From a checkpoint of a small sound classifier: batches of 256, held-out accuracy 92%.
Rows from block 7, named by matrix and row number. Rows with one number belong to one attention dimension. Each number is 200 + 20 x the weight over its row's rms, rounded and kept within 0 to 999. All counts start at 0. After the name is the row's rms in percent of the matrix's.
# v: attention value (model.blocks.7.attn.v.weight, 128x128), inputs 64-127
# proj: attention output (model.blocks.7.attn.proj.weight, 128x128, transposed), outputs 64-127
v.24,081,178,177,195,193,199,201,220,192,195,207,222,190,215,154,212,210,191,209,223,196,216,182,244,190,187,173,193,173,223,218,174,213,203,185,213,179,171,188,190,198,215,222,214,228,198,213,162,187,196,204,163,220,223,187,197,199,179,183,194,185,185,191,194,168
proj.24,113,195,212,178,207,220,206,167,202,178,208,205,152,182,220,192,192,204,222,138,205,176,216,220,185,223,235,180,208,206,218,208,220,186,184,148,209,225,217,170,171,204,204,194,193,200,188,207,223,209,203,253,201,199,204,200,241,213,204,207,229,228,223,201,204
v.25,132,192,210,232,203,194,218,191,191,189,206,210,197,208,176,192,247,190,220,172,218,204,199,199,206,217,228,182,157,225,196,180,261,215,210,217,207,206,185,221,194,214,169,160,183,195,206,204,211,172,187,208,207,199,197,191,203,177,218,216,184,200,229,211,183
proj.25,115,162,231,205,194,194,214,175,221,176,218,174,184,190,212,209,213,206,202,178,194,210,186,203,188,213,193,208,191,227,199,205,213,217,200,184,211,174,192,211,228,212,181,185,183,203,217,220,219,161,164,210,231,205,240,211,202,188,248,170,194,220,222,193,230
v.26,142,160,218,214,169,215,185,238,189,178,191,239,160,182,170,214,212,169,242,187,217,191,190,183,189,182,238,226,166,205,164,179,222,198,177,220,218,158,222,201,183,221,232,186,170,185,206,222,191,169,204,204,197,234,236,195,204,206,188,200,219,204,218,201,215
proj.26,121,196,211,162,220,205,181,190,210,181,192,179,156,213,186,175,184,188,201,187,175,176,188,262,197,239,207,196,196,218,214,199,230,189,201,169,185,226,239,219,184,189,214,175,214,185,222,200,209,205,231,263,204,207,172,194,211,192,200,184,191,205,219,202,197
v.27,075,194,221,191,193,171,192,193,200,158,190,204,203,178,204,187,173,160,244,212,184,190,169,222,205,179,207,235,179,192,187,195,193,210,192,192,186,188,198,226,161,204,215,211,197,202,193,220,213,182,217,194,168,200,237,206,199,239,174,190,186,189,186,160,209
proj.27,086,192,179,170,201,211,179,205,190,211,219,205,181,221,181,192,213,171,213,166,188,142,218,230,198,231,215,210,180,227,209,199,218,184,190,183,182,232,210,199,180,215,171,180,204,160,209,170,193,231,240,254,184,215,181,188,213,183,188,220,219,173,196,217,131
v.28,099,196,155,201,206,218,206,232,190,196,222,225,220,183,183,203,233,166,216,212,171,216,187,211,170,173,190,148,193,201,222,153,192,182,203,228,187,224,200,197,234,228,195,219,212,181,205,163,194,214,221,190,255,196,208,203,208,206,165,231,161,197,192,193,200
proj.28,097,191,216,191,181,224,210,169,197,164,191,177,187,192,216,194,194,209,209,166,229,216,177,205,183,218,193,177,211,227,223,201,223,194,218,123,214,193,206,180,185,211,215,184,193,196,202,227,221,195,201,232,240,211,198,209,217,207,202,194,210,209,199,214,213
v.29,147,202,209,172,170,176,181,177,195,194,213,205,206,157,179,218,175,219,184,183,213,215,175,173,205,201,212,259,206,197,193,193,204,199,218,197,229,179,209,194,178,236,213,191,170,232,171,226,207,196,196,189,169,199,205,206,194,234,215,173,212,192,234,185,227
proj.29,099,218,182,221,203,214,157,230,220,227,176,203,184,197,175,174,211,184,170,185,173,191,199,223,211,232,197,182,200,198,193,202,178,204,200,238,184,210,210,210,215,215,207,197,222,199,216,191,212,215,247,231,189,184,187,189,216,193,172,183,191,211,205,253,169
v.30,093,253,154,209,219,222,204,211,205,235,174,220,225,195,214,184,178,222,172,211,177,197,175,199,189,186,177,200,220,190,218,193,161,203,224,187,199,233,185,188,235,209,213,218,186,196,199,187,169,245,205,208,236,162,159,225,184,226,171,201,205,181,163,193,231
proj.30,089,222,185,255,189,192,198,195,198,211,199,210,252,187,218,218,224,209,194,228,215,230,210,181,197,178,189,190,211,206,206,213,181,230,208,197,218,167,167,168,203,201,192,207,217,193,193,208,198,194,232,173,179,201,205,190,190,206,169,218,211,191,165,230,173
v.31,093,234,194,163,227,179,204,168,222,229,207,175,234,190,186,187,161,238,176,212,201,209,190,167,218,217,197,193,228,195,183,229,183,180,245,198,191,209,208,222,193,190,206,214,203,216,197,187,229,208,207,210,189,184,202,202,188,186,193,205,182,209,202,190,196
proj.31,099,237,169,226,185,189,180,222,181,231,177,224,231,187,207,193,191,192,192,238,231,206,218,171,194,163,205,223,215,149,203,189,189,177,184,212,194,211,203,179,205,197,222,221,192,229,167,177,187,222,199,149,171,188,176,198,200,220,155,242,215,181,174,180,203
v.32,079,212,228,177,228,212,222,163,193,173,215,175,186,245,187,175,212,184,199,197,204,187,195,190,199,216,188,200,175,210,185,249,188,190,203,187,190,232,189,228,192,195,184,173,184,183,225,142,205,193,213,207,209,173,221,173,191,183,201,218,209,235,182,159,173
proj.32,075,192,203,220,223,186,237,208,220,213,215,199,218,163,200,222,197,212,190,222,184,223,194,217,185,195,196,188,201,155,190,171,204,199,199,217,231,200,152,196,213,162,201,216,201,235,176,211,202,214,153,171,199,181,208,186,162,212,227,194,186,243,218,200,239
v.33,079,191,187,190,184,188,229,186,207,170,192,172,219,197,201,175,206,195,222,208,199,182,192,198,177,133,208,178,201,216,200,219,202,185,204,198,188,230,215,243,219,230,190,184,188,209,204,189,209,199,229,196,206,183,228,231,185,181,197,216,167,223,202,178,200
proj.33,087,222,170,214,229,247,181,196,224,216,216,199,193,206,201,188,216,163,211,168,204,206,191,222,226,185,207,212,182,203,239,223,223,226,234,180,188,178,167,165,150,228,183,214,192,206,198,184,182,236,216,218,199,213,191,188,218,207,151,254,199,198,205,235,167
v.34,107,223,208,205,209,169,235,196,187,213,263,164,202,221,186,192,213,184,176,226,182,204,203,230,215,249,192,211,216,214,228,221,201,172,232,177,195,210,176,226,185,213,208,228,212,230,156,190,201,229,187,171,197,186,175,218,200,180,198,198,191,166,177,185,174
proj.34,084,213,191,165,247,198,175,186,190,236,207,183,221,191,212,185,208,186,191,201,205,192,185,159,199,183,206,184,197,199,199,218,170,197,179,199,196,232,162,141,174,187,185,182,193,198,173,197,213,250,209,199,197,184,222,201,185,244,195,191,219,199,173,220,219
v.35,092,198,208,167,178,197,215,159,186,208,207,187,185,200,160,195,186,229,202,201,209,213,193,198,202,184,193,194,222,203,173,202,200,225,192,198,204,194,194,202,159,210,214,207,225,243,185,157,209,205,229,187,186,177,191,211,175,181,194,209,188,212,179,188,186
proj.35,098,208,213,207,227,207,198,216,216,212,196,203,172,180,175,192,213,188,215,184,195,157,180,237,210,187,205,217,198,175,199,215,185,219,169,252,173,233,220,202,189,200,181,211,180,214,196,200,193,263,174,197,174,167,219,216,216,214,207,217,187,208,209,213,193
v.36,069,181,219,184,206,203,175,163,220,155,230,192,194,199,186,216,193,192,186,213,221,175,193,223,195,200,191,201,191,219,178,215,200,171,225,211,160,187,224,229,184,214,185,240,193,182,211,203,180,202,175,190,199,211,205,233,182,182,202,177,206,207,210,199,196
proj.36,069,199,219,202,219,236,194,220,181,204,199,203,201,185,187,176,186,209,207,192,172,210,207,196,183,205,226,193,180,191,223,200,216,155,175,172,218,218,193,162,188,188,190,164,174,219,183,185,218,229,191,199,197,187,197,182,183,222,187,189,234,219,210,199,179
v.37,074,216,179,210,207,220,209,186,153,175,208,199,210,157,209,209,194,220,209,197,223,205,167,172,195,202,178,192,190,249,202,210,187,237,182,199,211,208,193,198,207,218,190,195,208,195,204,188,180,236,172,207,198,207,212,197,172,217,216,238,222,185,170,183,221
proj.37,091,183,208,229,183,207,223,203,206,224,224,173,203,234,200,211,205,166,200,175,195,177,203,195,217,191,220,221,187,197,198,218,188,248,212,226,202,194,183,210,209,188,153,212,206,197,221,231,196,189,168,172,201,208,231,220,225,186,215,199,182,223,219,186,186
v.38,087,174,205,227,170,187,192,220,195,188,175,206,178,197,196,216,194,203,232,193,201,203,192,234,199,167,208,200,196,157,216,176,210,206,179,207,199,193,215,185,199,216,232,186,220,217,232,216,203,176,208,200,172,214,222,186,223,207,212,190,179,237,219,210,160
proj.38,095,188,202,150,198,226,185,189,215,193,193,236,172,194,163,196,189,181,195,194,180,190,219,232,194,227,205,198,217,202,200,204,239,191,187,194,190,199,242,237,180,204,215,189,181,208,206,172,202,203,194,231,222,209,182,197,199,176,209,193,191,194,248,209,182
v.39,097,180,210,156,171,196,221,189,209,190,183,187,194,203,196,217,191,186,190,231,197,163,209,211,213,154,203,202,209,164,197,218,191,216,193,213,189,189,217,207,159,172,240,220,189,238,194,197,189,209,218,179,206,202,209,204,193,157,212,158,193,191,214,200,173
proj.39,113,204,199,214,212,226,177,189,208,208,217,193,153,203,208,179,207,183,204,149,202,149,218,214,223,234,233,218,199,220,235,230,212,226,194,211,177,233,238,199,189,231,190,220,183,198,203,195,202,226,215,222,173,208,191,208,247,204,192,230,212,186,231,216,165
v.40,081,201,198,178,209,171,225,200,191,221,201,194,211,224,178,195,229,196,197,241,191,210,171,225,186,192,181,171,220,205,215,194,200,153,235,207,187,216,198,233,204,182,196,210,202,219,177,176,188,216,234,149,230,181,180,219,181,177,181,205,156,172,199,183,193
proj.40,063,252,196,224,220,209,173,194,185,223,197,211,210,166,207,179,208,203,176,238,218,216,186,178,204,176,183,184,229,215,213,201,190,188,166,170,182,228,152,165,212,190,227,218,183,203,202,208,228,248,211,201,180,181,190,171,182,234,156,228,192,198,154,195,176
v.41,070,225,171,220,186,168,209,198,192,212,229,197,211,225,212,178,214,189,181,207,189,221,171,205,218,187,167,176,195,184,215,166,211,189,245,238,198,194,229,197,225,196,190,184,189,193,173,184,192,234,203,198,233,185,158,208,170,197,181,200,178,165,187,186,195
proj.41,095,205,197,242,180,197,228,197,203,201,188,202,231,176,203,206,217,197,196,209,191,234,192,155,181,191,184,194,192,200,191,198,192,203,204,156,238,169,133,180,221,189,184,199,214,188,220,213,211,183,202,194,216,186,212,193,178,219,169,226,200,209,158,158,211
v.42,098,218,207,233,189,220,175,209,187,192,238,229,189,200,164,196,255,146,220,167,207,201,196,213,206,213,206,198,176,222,190,148,228,193,201,215,185,205,203,185,213,228,188,203,208,178,213,187,210,166,208,239,194,201,221,201,206,210,183,199,201,207,218,211,175
proj.42,104,138,238,168,177,210,226,209,187,170,199,196,190,196,196,205,162,211,216,186,186,207,201,182,170,215,190,184,191,208,173,198,210,166,195,185,227,165,197,210,201,175,185,156,207,195,194,231,224,158,181,208,241,223,207,221,194,201,235,150,197,218,200,194,224
v.43,088,176,211,199,197,184,231,196,191,208,201,185,203,179,202,205,202,240,218,213,189,170,252,198,180,184,192,218,177,215,189,230,206,196,198,179,226,178,173,194,193,170,223,172,194,206,209,212,188,185,161,170,193,216,190,209,233,200,236,214,221,213,196,168,208
proj.43,076,205,195,183,207,217,152,228,196,193,192,204,198,207,194,195,191,184,176,221,187,209,200,194,210,209,211,207,191,222,206,218,228,214,197,216,182,220,244,182,183,212,190,184,221,189,218,187,221,232,217,230,175,194,191,192,210,198,217,205,218,160,207,230,171
v.44,082,221,190,210,197,185,200,211,218,231,226,198,199,245,202,184,177,241,178,207,204,220,216,215,217,207,207,201,242,173,184,185,209,225,195,210,206,192,179,207,165,201,196,184,210,239,170,206,224,209,222,182,179,201,186,230,143,183,178,193,183,199,191,178,200
proj.44,113,238,202,235,195,192,211,218,195,224,167,220,235,179,175,209,223,212,216,204,210,192,180,173,206,174,174,205,210,179,194,190,169,225,186,228,206,208,204,183,208,207,233,239,198,201,200,177,187,214,200,170,167,155,209,188,205,202,168,226,197,194,181,199,189
v.45,090,242,204,200,224,182,192,178,182,222,210,172,222,216,204,200,207,190,202,183,178,168,182,240,218,221,170,196,185,187,219,201,190,189,223,168,165,224,169,215,220,195,189,206,222,196,223,169,185,225,198,199,230,182,192,205,238,210,199,225,198,189,158,184,195
proj.45,103,179,204,206,172,186,189,236,184,200,209,206,220,215,188,213,198,194,173,263,195,223,202,192,200,186,180,197,205,202,188,183,202,167,192,220,213,191,166,211,242,165,188,170,220,170,220,214,210,202,185,169,214,214,189,197,158,203,194,194,194,194,175,170,191
v.46,101,221,183,197,196,194,238,187,186,236,249,182,225,194,218,166,181,230,169,190,214,209,208,203,173,197,168,201,171,202,190,224,195,229,194,188,241,192,160,190,222,197,217,194,219,205,180,200,185,199,171,182,231,186,192,222,188,189,198,238,216,199,165,182,237
proj.46,104,237,191,217,192,184,179,227,198,229,186,206,228,219,178,225,235,192,180,257,187,221,184,193,228,166,172,212,214,200,193,194,183,216,194,226,185,214,179,212,211,183,206,215,236,184,226,201,206,250,198,162,187,182,195,187,175,205,201,221,180,182,192,169,185
v.47,080,183,185,190,155,212,214,213,179,187,169,177,245,151,190,218,222,219,218,200,210,195,185,180,201,155,204,204,181,200,179,201,202,218,166,225,205,181,203,211,197,239,200,197,175,210,204,245,194,210,204,199,176,218,191,226,185,214,203,185,198,181,193,216,237
proj.47,098,210,172,191,219,232,170,178,212,204,215,179,167,226,198,176,173,178,209,133,209,179,201,223,227,215,220,204,200,224,244,217,220,227,244,182,190,216,220,198,163,233,190,209,195,197,202,199,206,201,241,235,182,236,193,205,255,194,175,243,205,204,218,211,161
v.48,103,208,197,177,205,171,206,193,219,215,248,161,212,190,215,208,200,205,182,249,181,222,215,192,160,219,201,219,247,205,195,210,177,183,237,174,198,176,201,213,205,197,221,189,219,233,177,167,199,214,205,180,183,176,190,178,196,198,188,161,203,211,199,176,181
proj.48,091,236,188,217,225,200,196,200,198,214,148,229,203,174,193,178,206,193,191,201,221,196,177,179,211,206,210,158,197,179,200,195,200,215,193,222,178,234,216,133,192,194,213,230,193,207,204,195,204,230,210,220,186,162,193,172,211,211,176,218,193,196,207,227,224
v.49,088,176,172,229,209,189,202,214,189,223,174,217,200,225,186,152,221,200,163,215,213,211,181,202,215,207,211,199,209,230,175,209,212,208,188,222,201,177,219,186,189,180,210,226,182,214,148,175,192,214,197,202,220,223,189,197,180,184,154,208,187,183,218,194,205
proj.49,095,176,222,158,213,206,183,223,179,187,208,172,181,209,184,209,199,206,216,218,165,166,200,232,200,201,197,233,178,173,170,198,207,187,151,216,195,240,204,217,218,168,202,173,202,191,204,202,209,240,166,182,187,186,191,210,169,213,247,191,202,207,183,186,186
v.50,157,192,198,226,235,221,196,214,187,189,185,191,206,224,212,230,229,203,237,178,175,184,218,213,220,178,193,202,175,202,222,180,231,176,168,196,194,228,190,204,198,209,183,162,208,170,232,210,221,203,170,193,195,235,205,176,226,195,223,222,207,194,194,218,180
proj.50,137,171,206,193,193,194,220,202,195,190,224,207,242,175,209,217,206,210,189,230,210,272,196,186,162,178,165,176,188,196,193,187,200,163,227,192,225,170,158,184,193,202,209,194,206,204,192,204,170,167,211,177,233,204,192,179,159,207,203,160,197,195,186,216,232
v.51,102,173,215,190,167,199,160,207,220,204,212,233,171,144,183,209,193,209,180,207,209,231,163,199,204,189,190,205,205,193,186,211,178,203,219,202,228,183,195,191,211,190,243,211,181,194,204,219,163,208,193,203,192,182,190,197,199,224,191,187,249,204,212,175,203
proj.51,107,214,188,204,233,222,217,177,233,203,178,204,184,208,227,180,154,204,220,144,205,181,220,217,200,220,225,201,200,207,185,216,208,214,211,189,183,191,221,189,202,216,197,199,184,217,184,183,221,187,211,239,183,204,212,199,216,187,181,229,195,227,205,205,182
v.52,119,193,205,217,172,209,195,222,182,212,160,225,215,169,172,190,190,200,202,193,241,206,164,197,215,193,194,179,188,185,172,194,209,263,212,227,198,189,220,187,174,212,207,209,162,209,193,229,165,188,224,217,214,205,209,201,192,185,193,208,195,187,196,212,229
proj.52,127,195,195,178,192,214,180,190,214,198,191,193,146,221,197,183,194,190,214,130,204,157,216,232,212,231,239,210,204,226,231,205,218,217,204,201,179,222,248,229,195,242,191,207,188,190,204,191,205,194,218,235,200,231,203,220,246,179,185,206,207,201,245,200,149
v.53,102,218,211,200,183,199,186,211,179,227,158,242,181,170,172,149,220,211,193,170,217,217,160,192,206,205,200,175,192,225,203,219,214,238,188,213,218,199,205,183,168,208,208,194,185,193,192,199,191,194,199,227,207,208,217,210,212,206,162,208,220,194,207,189,215
proj.53,102,186,216,184,198,190,198,203,209,208,202,202,174,237,206,194,172,181,227,146,204,154,209,217,235,212,235,215,185,242,203,216,216,226,196,210,162,190,232,234,170,217,181,194,198,199,193,199,206,181,213,217,189,248,233,236,221,189,197,212,186,196,203,186,147
v.54,122,187,204,196,195,206,210,202,177,201,176,233,190,195,163,174,232,193,227,158,230,216,172,198,222,178,198,195,172,240,189,203,242,217,186,239,210,208,201,199,196,234,186,179,155,181,209,199,200,183,222,229,204,233,228,209,212,192,186,222,193,204,213,205,207
proj.54,109,156,214,143,218,209,207,209,208,183,223,183,171,216,199,217,168,225,230,161,191,181,210,220,185,190,226,212,149,198,202,198,220,170,207,193,195,184,201,226,186,209,181,177,195,192,189,199,183,167,189,194,208,245,217,220,216,200,243,184,220,219,196,189,188
v.55,072,221,216,212,221,175,198,189,197,222,224,178,193,203,246,199,184,231,188,223,194,189,226,165,208,217,210,239,195,226,205,202,206,192,179,154,219,186,174,214,172,206,181,167,240,203,200,228,217,204,176,177,181,202,171,194,175,194,216,201,201,174,167,202,222
proj.55,112,222,191,232,186,191,198,226,191,204,199,192,247,206,192,221,227,192,181,247,198,206,168,190,226,170,177,212,220,201,189,202,170,214,216,236,208,190,168,190,215,190,174,198,220,189,202,216,190,216,214,151,192,186,201,207,172,209,193,208,184,176,169,163,206
v.56,108,201,175,185,211,184,206,203,225,197,186,211,218,218,179,170,196,204,215,187,207,200,184,206,187,187,193,199,211,221,198,219,195,201,245,196,173,220,211,226,184,218,194,201,189,204,187,178,180,188,235,204,231,205,192,225,183,167,172,228,146,204,196,175,212
proj.56,087,203,189,149,226,214,174,182,207,194,203,208,192,203,187,186,191,225,209,182,183,208,231,233,193,194,217,191,199,186,218,176,229,145,175,177,216,195,168,219,194,178,212,180,190,189,192,200,226,209,182,231,198,193,201,201,203,203,194,223,206,258,191,164,185
v.57,106,203,222,216,197,186,180,217,202,195,182,163,192,192,237,229,179,199,191,227,174,181,201,191,184,200,173,190,252,175,196,188,193,202,222,196,199,172,213,170,200,188,233,235,201,242,209,200,184,219,232,193,177,183,189,173,192,223,209,167,196,212,200,216,196
proj.57,121,209,189,192,195,197,175,193,192,193,171,217,189,201,173,159,185,186,181,204,210,175,186,224,214,234,220,226,217,210,212,192,223,195,175,198,192,278,257,221,208,207,234,205,190,189,206,194,213,219,201,238,188,181,172,185,217,203,184,214,198,172,237,197,200
v.58,142,189,205,172,183,187,207,193,227,218,203,204,196,180,198,213,152,218,187,227,205,216,204,185,188,197,197,215,240,170,168,215,171,208,226,187,202,166,224,208,186,179,235,207,198,240,184,186,176,199,211,195,176,170,194,194,195,190,219,179,219,214,218,187,215
proj.58,105,244,177,213,211,201,184,205,205,210,160,214,155,211,196,184,213,192,213,177,209,150,213,206,216,219,225,184,207,188,223,199,210,228,192,219,170,238,241,201,195,222,212,246,191,203,215,174,195,219,227,241,186,190,197,207,235,200,170,221,203,197,230,212,168
v.59,115,211,195,174,162,187,217,199,181,198,220,184,202,164,192,210,179,212,181,223,200,213,181,206,187,200,187,198,239,184,210,223,169,219,212,186,205,172,195,198,192,192,228,233,205,227,171,165,191,226,213,179,187,154,186,216,198,204,216,169,215,211,181,171,209
proj.59,110,216,196,220,203,204,185,176,201,219,204,201,182,203,178,173,199,167,194,146,207,145,215,186,240,239,236,206,202,232,223,235,207,226,202,197,174,245,237,188,181,214,182,214,200,203,222,214,216,214,217,241,164,196,214,215,233,196,180,226,196,195,224,200,193
v.60,070,207,209,213,191,197,186,214,206,195,173,195,166,234,203,171,192,205,175,203,198,217,204,205,226,204,187,165,221,173,215,196,207,240,208,204,207,201,178,180,166,226,234,202,184,224,185,234,181,220,221,198,208,200,178,208,205,212,206,192,160,182,179,187,170
proj.60,097,180,204,192,193,188,193,222,180,214,188,193,189,216,176,198,195,200,194,238,172,154,194,203,208,229,202,224,191,192,185,198,216,181,176,214,178,260,254,200,249,175,190,195,194,178,242,184,196,234,155,192,190,189,177,194,206,197,226,207,215,182,221,183,190
v.61,086,188,197,199,192,229,179,211,219,202,228,224,195,159,204,233,218,193,209,194,158,200,195,178,188,184,184,190,202,176,200,182,167,173,197,191,218,188,194,190,239,201,204,186,228,201,219,215,206,188,192,174,161,218,198,177,227,233,220,180,234,212,204,214,199
proj.61,087,233,201,238,213,192,235,161,219,194,203,214,221,184,229,209,206,199,191,185,236,222,195,201,175,191,188,173,217,212,214,198,197,213,229,161,209,181,192,180,177,224,220,237,191,226,187,201,204,162,208,225,231,184,221,186,224,192,169,198,190,206,212,222,238
v.62,141,196,196,179,171,188,195,195,222,199,221,190,194,170,200,218,156,210,174,217,198,199,206,186,188,207,198,226,238,174,192,230,163,192,244,179,205,188,199,193,194,177,222,229,212,227,189,201,197,200,191,191,186,158,187,207,203,206,230,169,213,210,223,177,206
proj.62,093,235,177,224,208,204,190,179,213,218,183,212,198,180,191,161,181,175,186,185,213,176,212,176,235,226,205,195,218,208,211,244,195,230,201,203,183,230,222,200,183,222,189,212,197,208,194,211,204,231,241,230,171,192,206,192,216,198,155,238,186,190,216,214,192
v.63,087,175,194,186,189,222,177,234,192,193,178,180,167,208,187,263,202,182,190,210,181,244,192,205,222,167,179,187,212,162,208,196,187,224,223,214,205,173,192,180,197,210,210,218,202,199,206,188,181,207,206,173,209,201,173,183,179,224,191,163,203,189,201,212,173
proj.63,105,208,208,217,214,200,213,162,192,198,193,207,201,206,214,188,192,241,191,183,213,201,203,208,175,239,213,164,188,193,220,169,217,181,211,166,191,228,226,181,196,219,217,228,159,215,215,181,208,173,171,234,213,185,175,174,223,185,202,189,213,240,249,202,202
v.64,084,208,220,165,164,175,223,172,225,206,177,162,199,200,188,166,220,189,199,248,219,195,196,190,225,205,206,219,222,190,182,227,196,209,198,203,209,229,204,192,190,174,195,202,166,219,209,218,236,208,217,224,167,167,217,238,210,208,217,167,199,203,178,167,191
proj.64,096,210,179,198,219,204,187,194,218,225,204,196,188,215,189,192,197,161,196,142,205,149,200,210,228,225,230,214,186,220,219,232,215,240,205,200,170,214,229,210,167,231,167,218,197,197,207,199,186,235,227,218,167,209,211,223,217,190,182,250,181,187,219,205,182
v.65,065,209,185,181,215,192,167,194,164,238,259,187,234,214,190,229,229,173,205,197,214,185,177,204,213,192,209,205,169,184,194,191,190,164,181,199,198,196,191,212,238,220,196,209,216,170,169,204,203,192,219,187,209,207,218,218,185,218,212,156,213,171,208,177,179
proj.65,088,199,210,213,198,192,213,193,182,193,212,195,222,171,204,214,204,221,185,226,198,277,177,142,179,189,181,191,194,217,198,195,182,194,217,201,231,156,166,173,204,186,208,178,220,223,185,198,185,173,186,165,216,187,198,190,173,209,201,168,231,172,167,208,250
v.66,131,205,194,226,258,214,192,218,189,200,195,221,207,207,210,217,206,190,217,170,184,181,209,227,197,204,184,204,185,215,212,202,198,156,202,184,191,227,174,203,228,206,156,173,216,159,232,195,188,205,165,203,218,215,198,195,225,189,212,208,227,189,193,200,190
proj.66,128,191,209,205,207,202,223,191,180,198,229,194,241,180,204,205,211,211,187,250,190,262,194,165,170,179,168,186,185,190,183,198,191,161,203,189,237,176,148,175,209,179,207,177,211,202,186,200,190,191,202,184,212,187,197,174,151,208,200,178,199,193,156,215,248
v.67,074,178,209,207,210,199,153,218,235,195,203,209,186,215,163,187,217,161,193,188,233,221,210,192,225,221,213,239,165,169,205,200,193,198,211,215,207,186,202,203,220,202,207,200,183,168,186,232,196,189,202,198,175,192,207,198,199,203,173,172,216,183,211,195,198
proj.67,080,205,205,198,217,201,201,182,172,198,217,182,209,178,208,203,194,231,201,229,186,218,184,175,168,205,182,201,190,193,176,178,185,166,207,187,235,194,187,175,225,206,226,176,206,213,182,173,177,190,199,199,212,195,194,183,168,208,203,166,227,180,162,221,244
v.68,088,209,187,160,191,204,192,175,204,172,170,206,175,205,204,187,188,204,208,174,212,185,152,175,209,203,195,198,196,191,199,160,211,259,197,216,207,212,216,213,175,234,199,215,170,196,203,227,211,214,200,229,187,212,178,244,193,216,177,217,200,191,166,207,214
proj.68,078,210,196,222,186,194,221,172,216,206,222,219,181,200,206,194,207,195,206,151,222,209,223,213,202,217,206,218,236,222,214,207,205,218,215,184,197,166,204,223,209,220,188,233,181,211,192,213,210,147,218,211,201,215,227,219,243,197,189,222,196,224,229,187,209
v.69,086,197,210,198,172,212,177,190,224,172,163,213,168,190,209,202,227,169,216,188,216,208,158,180,218,176,183,193,192,197,177,182,150,263,192,217,185,222,245,181,168,201,196,234,189,176,223,216,181,197,201,226,174,192,213,225,161,219,200,202,217,198,193,215,219
proj.69,100,187,195,189,201,202,203,176,220,198,212,203,158,214,196,182,183,204,212,130,208,165,238,234,191,234,236,213,217,205,216,213,220,200,199,167,190,206,223,236,201,225,204,211,174,196,205,209,223,178,203,230,202,220,211,223,249,179,188,224,197,230,242,174,183
v.70,094,212,196,212,229,211,155,215,201,224,238,232,222,207,195,224,176,206,178,197,196,237,194,190,188,196,209,212,220,175,214,189,212,165,201,194,237,164,194,194,220,217,215,188,189,182,151,201,179,188,195,177,206,201,183,178,193,220,198,180,201,201,211,200,204
proj.70,105,216,192,216,203,196,217,202,184,183,171,210,234,186,212,201,188,234,203,242,221,249,194,168,180,180,171,184,204,183,188,185,173,203,215,210,223,173,179,198,221,185,233,206,211,225,194,189,183,156,200,173,205,167,187,176,177,215,195,186,194,191,176,213,250
v.71,087,206,203,220,187,210,181,212,176,214,195,192,206,206,184,218,221,183,218,207,207,189,158,177,204,227,178,202,190,218,185,174,190,245,225,225,186,195,213,188,181,200,239,240,193,218,193,200,173,219,200,222,217,232,182,188,195,194,174,219,211,178,164,223,207
proj.71,096,178,213,168,206,198,215,185,207,172,214,221,145,209,208,181,167,214,220,144,201,182,222,237,189,196,231,201,221,208,198,211,220,179,182,189,206,205,218,227,178,197,198,187,181,193,166,208,241,169,181,225,196,212,227,220,245,205,199,200,184,228,231,169,195
v.72,073,238,194,193,203,176,226,180,198,209,199,148,214,185,216,236,206,194,166,224,196,216,198,196,202,183,191,212,208,209,223,180,229,206,212,216,211,187,198,200,201,222,196,186,197,209,155,215,204,211,227,180,224,208,196,200,177,185,230,206,175,171,222,222,189
proj.72,078,207,203,252,182,183,202,190,186,206,210,194,199,212,225,185,185,211,187,189,236,218,194,157,236,207,219,189,205,234,215,207,183,252,219,231,199,165,199,206,194,211,181,227,207,211,198,218,203,160,191,158,174,208,222,190,239,206,214,206,200,184,211,182,210
v.73,100,189,202,213,185,166,190,195,172,193,213,221,184,203,182,195,240,173,222,193,217,205,175,197,217,184,191,182,172,246,192,168,204,247,200,219,181,201,204,192,202,217,195,200,191,194,186,176,182,195,217,189,202,215,183,196,187,185,191,234,180,170,197,203,200
proj.73,098,153,222,172,198,205,224,175,207,168,221,196,196,202,195,196,170,214,207,169,192,220,211,200,196,209,204,194,201,221,212,221,231,177,204,161,209,187,184,215,189,195,192,185,186,201,202,221,229,158,170,212,215,223,216,213,216,196,222,190,205,217,221,150,187
v.74,096,200,218,221,205,193,172,210,191,235,248,218,208,193,198,241,163,220,165,202,197,222,230,213,193,218,213,230,193,206,229,184,200,156,218,181,206,176,204,198,227,186,198,161,199,200,173,225,186,194,181,193,203,224,203,182,211,208,209,179,194,193,238,221,179
proj.74,100,229,196,205,212,197,205,208,180,196,185,196,216,191,209,212,215,215,196,246,201,245,180,166,188,178,175,184,197,187,175,179,190,200,210,211,227,165,179,167,205,202,237,194,212,201,182,174,196,180,242,187,204,188,197,158,171,199,189,166,202,177,161,227,230
v.75,140,222,224,222,203,194,192,188,187,221,201,236,243,208,194,199,202,197,185,167,225,214,176,178,214,197,180,208,160,234,196,190,211,227,194,228,204,203,187,195,183,230,160,170,174,173,192,210,200,189,189,213,211,214,214,213,178,195,197,231,209,151,210,204,218
proj.75,106,171,219,201,179,197,220,206,173,191,233,189,202,214,216,221,198,216,200,211,215,235,203,154,201,167,195,198,199,212,189,206,186,213,218,206,209,142,167,207,198,201,194,187,216,195,179,206,188,147,198,147,207,228,223,197,215,196,234,181,212,192,183,190,192
v.76,107,247,196,225,225,193,187,211,175,201,208,200,230,220,210,207,187,207,189,187,192,189,214,190,224,192,208,205,158,213,231,197,181,204,202,192,192,223,169,193,216,213,172,184,206,179,193,225,190,205,173,208,207,223,204,191,194,178,181,233,206,147,184,200,222
proj.76,111,174,218,197,175,183,214,212,166,202,236,195,199,200,205,215,208,219,200,241,198,217,177,175,179,164,178,208,206,201,177,184,180,178,194,211,228,170,162,197,196,174,207,176,203,193,175,194,201,162,179,149,224,214,205,189,191,191,228,171,215,194,166,175,205